config = dict(
    train_examples=49215,
    num_classes=4,
    norm='batchnorm',
    depths=[4, 4],
    stem='deep',
    widths=[80, 160],
    label_smoothing=0.1,
    lr=0.016,
    momentum=0.95,
    batch_size=128,
    warmup_steps=270,
)
Rows from block 4 of a small image classifier, named by matrix and row number. Rows with one number belong to one channel. Each number is 200 + 40 x the weight over its row's rms, rounded and kept within 0 to 999. All counts start at 0.
Before each channel's rows are labels from the 100 images, of 14976, where the channel reaches its highest value: "top examples" is what is common among them. Only what is clearly more common there than usual is listed. The data: retinal OCT scans (Kermany 2017). In brackets: how many of the 100.
# convs0: first 3x3 conv, stride 2 (model.blocks.4.convs.0.weight, 160x80x3x3, each kernel summed), inputs 0-79
# convs1: second 3x3 conv (model.blocks.4.convs.1.weight, 160x160x3x3, transposed, each kernel summed), outputs 0-79

top examples: finding: diabetic macular edema (79)
convs0.115,240,188,235,146,224,179,232,106,177,215,210,149,223,91,177,244,134,226,175,250,230,186,126,239,138,189,172,134,253,233,206,191,207,194,168,206,195,186,103,211,164,229,238,139,167,200,165,161,127,208,231,179,160,199,188,186,211,180,181,150,219,179,247,255,206,187,211,228,252,184,216,181,181,153,204,246,134,123,164,149
convs1.115,151,174,233,214,185,223,123,175,232,173,186,243,112,177,242,158,226,274,191,180,189,185,268,211,256,218,152,192,235,222,164,232,180,229,150,195,187,147,218,206,167,159,212,250,276,207,170,202,181,190,129,227,124,245,210,176,176,160,190,182,187,207,215,175,211,215,93,206,186,192,179,226,206,206,189,154,224,188,179,303

top examples: finding: diabetic macular edema (38)
convs0.89,225,158,205,165,182,208,140,226,214,246,201,229,230,131,209,170,211,169,181,140,318,244,192,221,128,191,129,219,182,182,222,184,228,178,256,197,207,221,125,169,226,187,228,165,176,261,263,243,226,219,189,258,271,191,245,131,201,236,232,194,128,203,229,195,183,190,189,220,195,150,134,150,146,225,192,225,247,149,129,148
convs1.89,206,204,184,226,133,261,185,185,163,196,206,253,168,209,189,195,197,136,239,155,253,190,240,206,169,246,217,299,188,195,149,190,210,200,150,196,193,243,191,211,192,154,268,185,170,287,165,194,235,172,114,170,116,312,200,195,197,157,210,225,229,256,205,173,184,180,241,204,154,179,238,147,211,162,171,123,251,207,157,229

top examples: finding: normal (90)
convs0.26,218,243,210,234,188,212,129,268,237,218,199,172,168,214,240,144,183,127,207,227,242,173,101,231,240,186,171,187,238,196,238,142,162,193,234,207,199,180,216,204,266,186,188,182,156,215,158,231,296,174,218,217,228,147,206,179,153,257,250,210,216,199,210,179,146,264,185,162,96,223,255,162,208,122,158,178,249,181,226,266
convs1.26,187,172,217,283,230,200,169,143,159,188,127,188,140,166,177,199,199,161,170,122,235,182,163,156,194,204,222,238,149,139,219,191,208,184,259,189,173,227,197,156,182,159,185,197,126,198,257,161,147,294,188,238,192,191,309,199,131,182,182,217,154,201,189,137,149,191,186,190,180,253,186,210,127,227,233,209,181,181,214,141

top examples: finding: normal (92)
convs0.54,193,203,190,161,203,212,177,219,181,140,211,259,216,176,240,193,139,146,251,150,234,267,139,206,173,163,183,188,206,166,231,266,296,192,238,233,178,238,155,147,222,197,186,218,156,124,216,171,235,228,268,197,166,252,257,229,217,245,165,210,267,144,97,191,201,184,162,187,201,232,263,197,221,125,219,192,273,191,169,211
convs1.54,184,159,190,237,161,124,189,165,228,191,221,136,125,210,278,174,167,197,154,125,230,213,162,164,163,190,200,251,211,238,167,194,189,205,249,225,197,198,183,190,276,210,193,208,181,190,147,200,162,155,118,172,163,219,290,276,227,204,117,229,203,220,244,216,257,225,159,200,260,211,211,241,185,186,124,172,211,194,165,234

top examples: finding: diabetic macular edema (79)
convs0.152,158,88,177,228,181,188,215,191,151,157,154,205,261,202,192,274,140,143,200,251,233,189,243,215,120,211,238,212,241,273,131,175,156,201,137,147,192,183,178,206,243,106,235,178,191,203,185,176,228,202,208,237,211,191,225,256,173,246,141,218,229,218,212,202,174,202,176,142,227,137,125,148,185,152,202,265,182,212,178,205
convs1.152,142,239,226,167,149,176,263,192,278,170,165,166,242,233,281,202,222,169,186,106,213,217,168,139,214,142,164,209,137,181,207,182,213,211,168,210,254,102,192,209,162,147,197,215,316,139,168,264,215,131,236,181,136,189,182,200,194,181,232,202,248,224,207,227,175,157,146,238,229,152,150,204,211,201,227,184,216,210,219,211

top examples: finding: diabetic macular edema (61)
convs0.150,193,157,241,192,137,219,287,198,173,237,135,182,198,234,173,211,162,155,253,216,199,246,151,159,190,164,175,162,213,153,213,196,181,207,215,181,214,129,213,199,240,90,155,225,183,157,245,140,171,225,180,147,217,198,226,184,134,187,192,209,182,198,185,260,169,228,205,133,216,192,164,181,218,154,272,328,251,146,196,152
convs1.150,154,196,196,240,260,209,255,154,238,208,95,278,242,189,259,202,188,308,240,181,281,222,286,214,186,189,200,170,203,250,277,147,160,196,180,196,175,199,214,193,190,266,216,247,241,199,195,214,136,186,179,217,167,176,202,169,156,128,236,110,193,175,194,204,192,182,156,140,283,204,170,178,175,182,192,172,209,152,159,163

top examples: finding: normal (99)
convs0.47,200,231,170,180,239,203,225,137,208,162,157,228,207,205,217,176,186,201,102,170,240,188,271,270,221,162,242,180,238,296,199,149,236,173,134,151,182,236,177,152,221,177,186,208,176,294,147,218,258,189,180,286,166,183,122,150,190,205,227,265,197,253,163,187,227,281,157,194,209,198,175,147,213,206,245,223,166,194,195,221
convs1.47,208,149,204,229,221,222,219,204,143,247,189,147,244,203,142,200,245,154,249,114,185,191,185,110,218,197,223,265,235,147,250,233,179,202,198,153,214,228,162,192,206,189,241,113,87,256,140,219,286,158,184,217,195,246,144,201,194,181,182,234,207,201,153,160,163,207,185,226,199,118,181,258,184,182,234,182,166,219,202,187

top examples: finding: choroidal neovascularization (84)
convs0.72,161,179,210,246,275,154,240,227,155,244,269,169,126,204,194,209,227,190,189,145,135,184,248,190,144,179,198,239,160,196,174,164,152,203,201,155,189,232,183,206,160,189,162,161,128,181,232,187,155,221,290,195,195,202,163,194,124,205,173,137,229,170,138,157,267,220,133,189,193,180,160,166,168,190,264,198,187,193,161,90
convs1.72,129,222,179,215,137,167,163,170,191,199,155,220,172,211,201,187,211,176,114,210,191,187,166,226,174,231,193,181,154,185,133,199,247,199,127,177,185,265,186,203,106,139,219,201,240,163,181,265,223,172,206,170,149,154,219,209,123,211,130,177,163,183,229,197,141,216,143,192,269,190,138,181,259,132,122,245,199,172,206,250

top examples: finding: diabetic macular edema (50)
convs0.102,184,246,200,179,277,149,168,205,197,139,218,244,160,185,237,185,226,204,193,241,151,258,108,235,266,183,216,200,248,160,163,197,213,152,244,161,233,176,216,194,205,234,192,161,120,150,249,228,189,186,146,180,198,215,182,224,227,218,153,231,121,175,194,221,134,196,200,208,126,244,281,226,244,274,231,208,119,184,146,243
convs1.102,177,128,218,257,219,216,173,181,149,158,198,158,171,183,175,111,246,248,196,280,226,179,58,169,115,242,272,194,222,133,211,203,172,252,154,169,199,206,202,163,225,184,146,208,215,222,223,208,147,214,216,179,200,219,176,195,288,117,160,229,192,230,115,169,191,205,199,174,183,146,140,192,160,147,175,212,192,227,199,205

top examples: finding: drusen (43)
convs0.148,140,262,168,208,228,136,111,135,199,271,185,246,179,232,189,163,153,171,219,124,179,237,225,166,170,135,214,171,177,202,200,171,191,209,226,178,243,247,276,160,201,288,211,230,211,222,200,200,208,145,114,161,273,201,227,188,176,160,237,157,217,216,175,287,164,197,178,189,192,132,244,180,216,189,155,200,230,222,132,208
convs1.148,198,163,119,188,195,214,239,254,214,182,232,230,240,202,189,256,217,174,135,169,205,171,258,245,189,232,160,164,171,207,207,219,275,247,228,216,185,197,173,182,153,276,140,225,205,153,219,164,257,134,167,215,204,167,198,182,240,216,140,143,174,264,204,197,223,200,198,234,192,181,191,176,240,218,196,207,178,153,160,202

top examples: finding: diabetic macular edema (35)
convs0.147,228,201,175,178,255,196,141,211,140,107,216,158,221,191,227,92,229,173,148,165,164,302,230,223,218,116,173,178,177,186,200,183,246,137,211,168,205,215,239,171,200,126,238,202,247,143,209,160,193,225,157,191,205,251,155,144,212,158,190,175,131,230,165,168,194,243,194,246,228,275,208,189,194,274,186,183,171,177,166,203
convs1.147,240,200,202,177,175,136,166,202,144,183,226,176,142,160,226,144,211,137,177,180,176,178,177,256,194,164,223,191,147,201,195,229,217,161,146,88,189,297,177,107,139,137,188,176,120,261,175,169,207,223,259,280,158,215,213,173,215,140,205,201,145,212,169,162,154,201,273,230,158,174,127,195,174,211,180,267,190,138,256,220

top examples: finding: drusen (31)
convs0.95,145,190,198,256,140,71,178,184,170,159,194,233,217,258,198,202,178,138,241,204,168,167,251,234,197,178,328,151,202,204,185,201,182,208,151,178,192,190,216,223,158,191,153,206,138,220,190,227,203,147,234,231,173,151,167,178,139,114,255,166,224,157,196,173,190,181,183,278,197,187,175,172,248,183,180,137,190,258,167,181
convs1.95,244,197,193,209,151,186,162,215,155,196,178,212,207,264,210,200,204,221,201,188,184,191,139,229,146,241,191,178,225,134,175,206,169,175,209,203,227,211,202,121,158,205,193,183,151,125,206,248,188,219,160,190,236,80,89,190,177,160,207,194,230,217,236,221,129,253,173,152,165,222,196,239,203,150,182,215,162,182,165,200

top examples: finding: choroidal neovascularization (100)
convs0.145,216,213,187,268,124,168,244,234,188,217,165,198,143,220,144,238,98,187,156,269,226,200,190,171,256,185,119,206,279,212,269,203,148,202,225,230,210,182,204,230,220,186,212,225,160,199,216,211,204,204,217,223,127,197,203,161,176,122,283,202,231,219,139,264,264,198,220,143,219,185,239,194,241,263,225,213,283,197,208,218
convs1.145,164,198,161,262,237,162,181,187,148,237,153,190,175,143,126,179,222,251,213,236,220,142,158,127,191,231,239,196,154,185,167,211,178,142,236,197,229,194,168,159,204,284,201,313,116,264,239,238,153,183,165,186,248,186,162,226,182,186,118,140,145,130,199,244,230,183,218,172,139,209,162,178,239,156,205,215,214,201,180,210

top examples: finding: normal (78)
convs0.91,157,204,222,223,234,203,175,184,224,188,196,221,240,196,255,223,197,232,168,199,233,203,181,253,168,175,145,175,243,254,221,181,240,334,162,188,211,187,216,191,237,155,181,164,157,194,271,203,282,252,263,247,210,182,164,130,183,221,154,177,142,170,241,208,191,211,191,174,210,233,133,112,227,182,110,189,188,167,255,279
convs1.91,189,215,248,274,170,229,145,133,146,209,189,189,216,170,229,200,191,130,219,87,178,238,130,160,178,233,226,275,194,126,136,236,182,215,278,227,181,227,157,175,191,169,192,164,209,176,181,170,251,171,215,194,176,120,208,246,185,197,193,171,154,196,219,204,214,190,242,199,231,159,217,305,185,216,229,153,232,213,215,245

top examples: finding: diabetic macular edema (81)
convs0.103,216,196,202,213,231,259,169,181,179,168,191,210,241,235,195,185,252,150,207,207,238,239,204,153,176,327,222,172,143,130,234,178,216,154,228,167,175,264,195,196,168,173,233,258,202,175,284,160,219,149,222,176,214,206,278,251,198,177,206,145,78,173,200,153,185,220,236,157,172,212,139,164,158,214,197,129,212,168,179,161
convs1.103,232,150,263,186,139,248,164,160,217,205,214,166,165,174,171,211,176,263,254,178,228,179,228,208,201,220,176,197,232,195,271,175,158,296,148,225,210,242,214,193,196,227,170,131,257,237,188,126,214,209,123,193,136,294,249,148,213,166,159,228,223,240,148,188,142,149,191,206,203,157,187,233,133,274,164,161,121,164,163,180

top examples: finding: normal (94)
convs0.63,130,92,162,201,170,250,200,133,198,191,160,169,262,250,179,178,221,237,244,171,172,151,166,199,224,207,206,191,170,165,269,190,216,264,224,236,230,207,163,210,233,144,180,207,222,233,123,216,204,174,207,157,225,223,127,169,178,218,178,136,228,217,161,242,183,161,245,194,172,157,213,101,147,226,129,125,197,137,200,199
convs1.63,284,223,156,229,76,153,217,169,116,168,251,109,179,236,218,220,221,196,185,183,115,231,225,178,170,157,214,172,97,190,135,211,223,211,137,209,162,180,244,210,212,227,195,127,163,154,238,222,203,74,226,233,229,173,199,178,114,213,212,225,183,182,209,223,131,231,197,224,228,244,203,158,196,190,196,162,173,255,233,145

top examples: finding: diabetic macular edema (28)
convs0.0,137,234,234,174,239,201,211,193,169,161,217,147,223,196,211,252,182,232,210,257,197,215,206,183,232,128,180,92,327,225,224,241,212,191,180,266,171,215,152,186,190,225,167,176,189,181,182,185,173,265,139,114,117,197,231,153,208,199,219,156,188,241,168,198,177,207,194,186,193,134,172,193,203,192,212,269,153,152,138,127
convs1.0,208,254,146,162,145,251,284,177,184,212,189,175,194,264,167,207,214,224,169,195,115,190,214,244,131,188,195,228,159,158,211,124,295,304,172,169,179,248,190,189,226,204,191,157,201,192,191,292,163,236,250,214,180,241,233,198,225,212,232,239,203,214,172,261,218,201,228,145,170,182,209,179,161,124,189,217,191,245,229,301

top examples: finding: normal (89)
convs0.159,214,195,192,187,217,207,125,198,243,188,155,259,247,99,198,269,218,232,154,152,226,220,247,233,171,235,166,150,169,161,221,137,145,178,220,207,249,203,169,136,250,182,135,243,240,163,148,203,179,238,160,171,181,204,197,195,233,242,225,231,155,170,239,170,169,181,170,214,108,210,281,224,139,166,163,169,160,186,278,180
convs1.159,198,203,155,170,239,215,208,188,163,181,258,150,199,194,160,244,185,221,222,259,175,209,231,167,202,188,166,196,213,226,225,203,214,253,143,160,232,239,207,205,253,252,163,158,184,241,78,159,282,164,222,189,137,228,189,191,160,220,173,179,227,175,175,180,247,166,201,199,186,138,164,146,172,152,189,185,176,203,211,125

top examples: finding: normal (93)
convs0.37,212,178,128,125,128,195,146,284,273,200,173,116,198,208,256,279,203,233,172,216,137,216,290,204,210,174,99,153,125,162,200,168,154,210,253,191,192,169,189,179,234,214,196,243,188,216,204,199,155,196,184,207,185,187,169,183,170,174,164,187,232,225,152,195,186,190,151,195,222,138,270,174,158,229,195,126,220,190,221,209
convs1.37,154,158,110,201,158,231,223,245,251,199,179,146,224,184,219,177,200,197,181,206,153,223,158,167,104,194,229,172,252,247,182,200,193,195,136,186,195,221,195,291,212,280,159,131,141,234,181,162,305,154,193,245,180,187,167,202,132,263,180,219,233,116,158,216,193,190,231,186,184,178,182,164,137,174,213,153,218,176,165,206

top examples: finding: diabetic macular edema (67)
convs0.146,141,134,211,168,235,178,204,192,148,130,183,196,212,209,247,188,166,179,148,149,192,182,149,228,164,157,161,201,138,237,160,156,183,141,206,199,219,197,188,170,231,187,182,201,209,145,175,225,146,215,121,158,219,181,133,217,220,252,153,291,159,145,181,251,194,213,220,204,170,220,183,147,118,319,139,252,188,217,170,218
convs1.146,260,115,173,243,220,178,192,204,193,146,228,164,209,213,224,189,200,193,241,258,198,228,289,199,173,231,166,221,185,182,150,197,157,238,199,156,233,177,238,177,201,213,170,106,242,211,177,217,233,169,164,226,192,220,206,254,290,238,145,191,258,190,215,241,212,211,214,159,227,162,186,178,202,197,171,198,189,245,281,173

top examples: finding: choroidal neovascularization (87)
convs0.96,168,161,218,187,223,169,266,143,296,174,167,178,213,210,184,202,187,221,208,211,177,129,214,204,131,243,195,194,186,211,208,209,153,179,195,182,124,168,124,167,168,222,207,230,138,190,228,153,229,262,190,201,264,144,242,256,169,193,231,198,188,119,178,203,268,195,83,141,154,173,241,165,231,225,177,139,169,217,160,157
convs1.96,193,114,167,188,205,222,252,184,192,214,146,186,210,165,183,163,262,214,232,249,217,149,133,176,157,209,199,130,235,150,237,196,115,208,223,167,184,240,235,212,183,205,219,206,189,198,146,228,188,172,237,251,197,193,240,228,132,262,113,185,184,175,261,235,207,191,163,170,214,182,200,192,241,279,228,176,262,235,226,253

top examples: finding: normal (82)
convs0.49,220,202,134,213,220,172,118,158,208,150,159,227,192,198,191,119,215,204,200,211,122,129,176,230,188,229,198,188,131,150,158,238,266,192,223,201,148,161,217,226,208,228,180,264,226,183,176,164,187,207,256,199,240,163,192,213,249,191,237,175,139,139,226,163,183,143,198,183,119,197,172,238,167,76,216,108,209,200,188,216
convs1.49,238,227,157,237,173,139,157,174,193,210,176,161,152,279,152,213,201,236,180,165,245,198,211,172,178,209,226,195,201,161,267,198,154,165,186,203,266,173,225,205,282,272,170,202,112,158,192,160,168,223,162,159,160,130,154,251,180,253,203,206,151,196,255,187,204,233,178,243,142,254,222,180,172,250,124,251,212,186,185,255

top examples: finding: diabetic macular edema (43)
convs0.110,195,229,222,173,182,167,212,188,182,197,173,147,234,218,229,163,252,209,184,154,165,109,176,196,172,238,128,141,153,186,178,194,203,147,228,150,209,266,236,260,185,119,170,167,226,198,228,165,167,215,250,229,206,110,193,236,151,166,229,251,223,130,234,295,183,155,229,215,159,171,157,204,127,258,223,236,176,233,204,136
convs1.110,282,168,246,180,201,207,187,203,173,216,182,280,171,245,233,201,157,169,184,173,214,230,221,165,262,205,158,232,251,160,220,174,172,168,133,196,185,210,215,263,139,86,241,246,297,206,162,256,201,253,111,194,179,161,201,128,139,249,202,184,274,219,196,155,152,146,172,145,207,215,171,240,205,203,175,175,205,182,223,171

top examples: finding: diabetic macular edema (32)
convs0.40,228,181,218,156,160,177,132,186,147,203,204,232,259,196,241,192,181,218,193,171,184,212,242,198,197,249,157,182,241,192,247,163,136,202,165,185,211,238,218,122,189,195,189,190,195,167,183,192,173,204,305,221,187,169,190,122,207,156,212,135,177,140,196,290,238,169,176,190,305,237,208,118,189,208,213,202,324,164,159,216
convs1.40,221,214,201,221,269,172,232,238,185,189,199,217,241,220,170,200,164,81,244,207,192,206,207,195,195,194,238,154,164,186,178,202,143,150,249,198,240,204,248,175,209,227,129,172,140,167,150,140,227,172,93,187,189,200,251,260,121,139,183,191,188,173,242,224,155,169,225,242,240,190,197,256,298,234,181,120,239,229,278,170

top examples: finding: normal (85)
convs0.52,187,171,146,243,254,224,188,239,169,212,193,180,194,183,176,187,150,204,142,161,106,158,169,197,126,125,240,216,241,270,189,189,223,222,162,167,159,166,167,214,170,223,216,204,160,197,156,251,267,223,254,236,164,196,179,165,209,189,189,168,240,86,183,183,158,236,149,171,183,260,234,154,233,215,181,255,170,132,174,284
convs1.52,165,218,246,260,215,161,150,161,203,201,142,147,145,180,215,161,194,182,192,139,221,191,140,196,205,194,156,210,106,159,190,258,208,185,230,207,149,294,166,187,202,162,192,193,177,110,207,229,211,195,191,177,175,160,217,245,122,208,149,168,145,203,234,197,186,262,109,177,225,225,144,246,183,251,221,224,178,171,212,246

top examples: finding: diabetic macular edema (62)
convs0.120,164,198,217,230,226,211,237,173,195,190,186,187,243,217,248,282,191,172,164,293,225,242,187,153,210,208,220,234,268,129,229,167,188,252,174,179,227,196,262,197,169,175,263,181,294,194,171,186,153,220,196,282,206,165,151,207,248,140,268,187,175,205,192,200,142,181,326,232,142,163,147,219,191,187,174,240,218,203,177,163
convs1.120,158,215,200,195,236,230,188,251,125,190,150,169,206,261,183,201,180,207,312,202,191,202,259,315,237,227,169,185,157,197,194,179,119,263,136,208,225,238,213,169,176,219,137,233,217,191,227,206,131,186,255,239,231,224,192,193,200,203,150,183,267,259,156,164,174,193,200,230,153,196,140,204,234,196,192,172,167,184,180,198

top examples: finding: choroidal neovascularization (97)
convs0.99,166,186,223,182,143,146,223,154,193,286,226,230,223,216,181,208,199,138,161,209,165,163,193,198,243,222,289,198,232,225,205,161,177,159,303,186,152,291,216,185,183,252,187,165,258,192,258,207,213,198,204,153,304,252,184,174,203,136,178,169,207,179,240,224,220,212,257,176,178,232,217,150,266,129,184,192,268,159,204,187
convs1.99,231,254,216,217,222,214,225,211,226,203,291,243,211,248,139,210,251,173,237,167,208,213,244,269,117,196,155,189,216,219,220,192,107,205,199,154,131,181,183,154,226,224,101,199,216,206,199,233,235,156,225,227,221,213,257,241,226,186,210,188,172,206,158,309,200,148,264,186,210,208,203,193,239,243,224,160,221,222,240,163

top examples: finding: normal (84)
convs0.61,158,132,160,204,182,194,210,181,233,262,152,153,200,208,231,140,239,285,192,236,278,196,182,185,237,285,193,100,206,213,211,186,188,250,166,200,163,231,225,162,180,154,210,263,170,216,120,200,182,207,204,208,197,195,154,163,132,146,260,188,248,267,152,174,169,215,202,142,264,173,153,138,195,220,222,129,187,188,207,188
convs1.61,198,189,177,221,134,170,244,196,133,253,245,63,178,222,137,196,162,184,275,192,168,240,205,185,224,238,168,186,164,233,207,180,151,224,231,210,158,187,194,211,182,218,209,205,144,211,221,203,126,124,226,212,267,174,176,197,81,188,185,138,188,195,167,164,172,193,206,200,209,156,145,131,243,140,175,177,181,171,162,160

top examples: finding: normal (99)
convs0.137,127,180,210,132,216,212,229,169,172,171,162,140,196,195,198,177,150,163,209,210,189,257,237,255,243,172,194,150,237,172,215,177,244,202,208,182,227,194,109,172,222,188,191,250,165,174,183,204,275,235,232,147,109,205,175,252,204,233,177,227,230,171,207,114,224,218,197,198,244,189,323,182,143,235,193,224,158,193,242,298
convs1.137,237,171,131,218,192,231,189,179,220,232,210,156,237,198,209,167,207,205,143,173,160,234,193,151,166,182,190,200,140,212,173,233,264,185,252,184,212,192,220,206,164,267,250,104,104,188,183,175,241,152,164,205,238,190,225,201,174,243,144,191,146,175,177,187,199,206,149,224,235,169,147,239,171,207,217,194,178,208,250,235

top examples: finding: normal (92)
convs0.119,133,193,141,181,191,114,201,131,161,195,245,219,274,170,197,256,216,177,140,180,218,188,245,141,171,142,172,147,235,259,181,180,172,154,234,205,186,210,220,194,203,157,159,202,184,139,195,200,114,286,180,176,121,203,252,217,189,231,187,181,209,206,175,211,152,293,202,152,243,224,142,129,217,210,211,187,141,160,192,217
convs1.119,133,176,224,150,147,207,149,201,184,150,136,233,192,206,240,164,251,178,179,124,152,195,244,233,217,197,190,184,140,131,195,204,296,229,215,190,182,250,198,303,207,223,194,117,207,113,189,248,274,221,182,169,181,177,303,191,255,231,209,181,165,165,166,178,235,169,100,157,242,274,221,186,227,149,242,257,197,203,197,177

top examples: finding: drusen (62)
convs0.55,143,185,193,254,196,165,223,187,215,203,198,229,160,203,250,262,203,239,268,199,237,324,225,150,141,148,222,190,186,157,194,171,210,169,171,246,170,241,214,209,164,232,236,192,151,139,148,224,203,151,263,215,244,200,246,245,201,169,246,148,222,123,182,191,161,187,175,187,136,165,173,233,206,205,138,302,257,209,236,166
convs1.55,181,238,137,174,203,198,183,150,216,139,150,230,224,285,240,285,173,275,204,214,222,185,207,179,191,202,138,160,249,255,201,188,248,250,206,211,190,234,205,161,145,165,217,238,155,202,176,172,135,272,215,162,144,187,146,150,160,230,110,155,228,222,245,162,277,126,143,190,243,233,177,222,140,125,178,152,221,199,201,227

top examples: finding: normal (92)
convs0.104,214,241,217,253,156,174,230,161,177,194,244,134,222,208,189,122,153,214,216,178,249,195,232,151,96,143,156,144,263,129,186,212,168,212,192,159,235,178,216,239,191,193,189,200,245,216,151,223,214,282,180,195,148,198,208,204,116,256,204,199,265,206,132,209,138,225,175,264,191,184,186,157,195,108,175,210,182,181,217,135
convs1.104,254,189,234,195,199,184,202,162,214,194,146,205,206,205,178,191,195,119,140,215,248,262,164,208,244,166,216,210,173,235,171,181,267,225,208,159,238,177,180,227,180,189,236,207,324,164,189,243,192,154,190,152,133,208,221,222,210,213,227,193,163,276,140,161,296,224,242,203,250,197,184,159,193,141,159,249,212,176,187,165

top examples: finding: normal (93)
convs0.112,187,222,232,149,136,129,137,167,195,131,175,206,267,259,162,238,196,288,182,245,238,244,136,200,186,140,163,219,204,208,227,247,237,232,195,181,157,133,189,200,239,197,188,203,243,216,159,177,174,209,213,207,215,312,209,210,281,188,177,277,183,228,185,194,117,146,210,226,173,195,179,187,214,203,237,221,198,139,204,125
convs1.112,171,182,224,211,60,160,223,196,226,199,187,136,173,210,176,231,161,155,196,179,181,227,201,150,177,128,150,205,202,238,223,198,257,212,168,217,226,189,193,135,215,203,183,193,206,235,190,171,138,121,196,193,228,221,240,278,200,215,192,188,279,207,120,165,183,202,153,270,250,194,204,167,153,187,188,205,190,215,153,130

top examples: finding: diabetic macular edema (66)
convs0.157,153,191,191,209,231,210,124,164,189,177,166,211,206,219,257,243,182,226,193,197,149,233,253,239,197,131,225,266,207,199,162,154,181,220,170,96,242,204,190,146,148,149,152,173,192,156,148,228,166,230,228,175,187,218,248,217,161,160,193,222,203,172,208,215,218,190,178,215,145,248,233,115,242,297,140,241,150,265,116,185
convs1.157,161,208,173,157,196,154,199,243,261,204,257,219,204,208,217,123,217,221,210,239,246,222,244,189,160,163,195,214,142,163,198,236,237,116,264,171,204,149,194,202,170,152,237,227,213,130,222,268,218,138,175,231,134,194,278,189,128,185,169,186,155,208,219,209,181,195,105,156,221,170,133,228,259,223,206,225,183,250,211,202

top examples: finding: normal (94)
convs0.28,210,190,182,177,273,205,194,168,183,204,234,123,201,154,198,208,231,153,226,256,240,140,238,188,173,137,214,194,183,227,199,207,271,271,250,219,174,151,206,204,144,194,151,222,154,228,60,162,229,191,241,224,170,207,200,213,185,215,189,216,228,229,151,247,162,132,155,244,282,187,201,204,165,113,219,160,257,192,227,246
convs1.28,166,151,213,131,138,154,237,184,228,206,173,167,222,212,205,236,128,163,153,159,199,217,163,181,247,183,213,208,196,164,170,200,225,201,234,209,177,147,204,186,193,139,234,138,217,256,219,148,162,126,151,138,191,226,165,318,221,176,187,178,291,210,194,238,244,214,220,194,252,212,218,187,135,131,164,178,170,185,166,207

top examples: finding: normal (79)
convs0.50,188,203,126,200,168,253,188,147,164,202,200,153,162,205,270,193,220,202,285,156,244,144,242,182,198,138,209,188,85,198,183,150,143,157,153,221,164,209,203,171,248,207,255,179,229,235,137,231,211,231,236,201,230,101,243,153,155,209,192,143,213,188,163,170,243,157,219,191,162,147,208,201,194,183,171,132,144,187,251,166
convs1.50,228,171,201,230,165,159,209,173,181,200,211,163,212,221,159,185,216,161,200,175,177,186,199,67,191,205,188,157,210,244,215,180,243,210,184,194,242,190,208,226,202,228,145,156,203,205,204,141,240,121,195,200,151,207,246,191,147,200,148,209,206,290,194,126,301,241,174,179,196,206,153,129,161,184,211,216,208,213,242,141

top examples: finding: drusen (33)
convs0.8,202,222,208,253,231,180,178,257,226,227,236,152,173,211,122,159,171,114,190,191,188,237,202,173,133,205,230,230,125,185,145,254,191,263,202,233,185,186,218,138,178,192,248,245,169,251,200,180,199,226,286,228,218,217,220,223,180,137,210,100,188,167,159,203,145,159,228,222,255,167,156,150,194,104,221,174,180,144,241,221
convs1.8,225,185,145,204,176,197,166,191,195,216,233,172,204,187,97,205,220,166,224,170,227,244,189,186,187,198,186,145,172,234,223,238,257,215,127,226,158,224,173,191,160,195,203,173,155,192,174,219,196,221,260,118,231,149,202,231,175,234,207,253,222,238,241,266,233,170,254,222,216,234,196,178,126,182,178,145,163,193,205,198

top examples: finding: normal (97)
convs0.78,179,199,256,223,250,224,121,188,248,216,189,201,246,218,239,222,250,168,150,208,198,260,179,193,203,295,174,167,192,149,311,196,306,259,147,166,234,226,186,194,175,192,182,126,217,256,218,192,221,195,223,274,198,170,190,221,186,182,208,123,203,242,157,233,152,183,201,203,203,240,173,187,177,168,226,125,206,182,268,261
convs1.78,132,213,216,112,202,188,214,136,198,217,191,229,241,221,136,173,145,141,245,149,228,215,228,232,223,270,213,229,224,168,213,171,273,263,227,198,207,182,139,169,185,228,227,193,183,244,166,149,201,142,187,152,197,261,173,278,172,191,198,249,212,200,122,185,280,192,202,244,254,173,257,194,161,197,175,140,207,203,140,168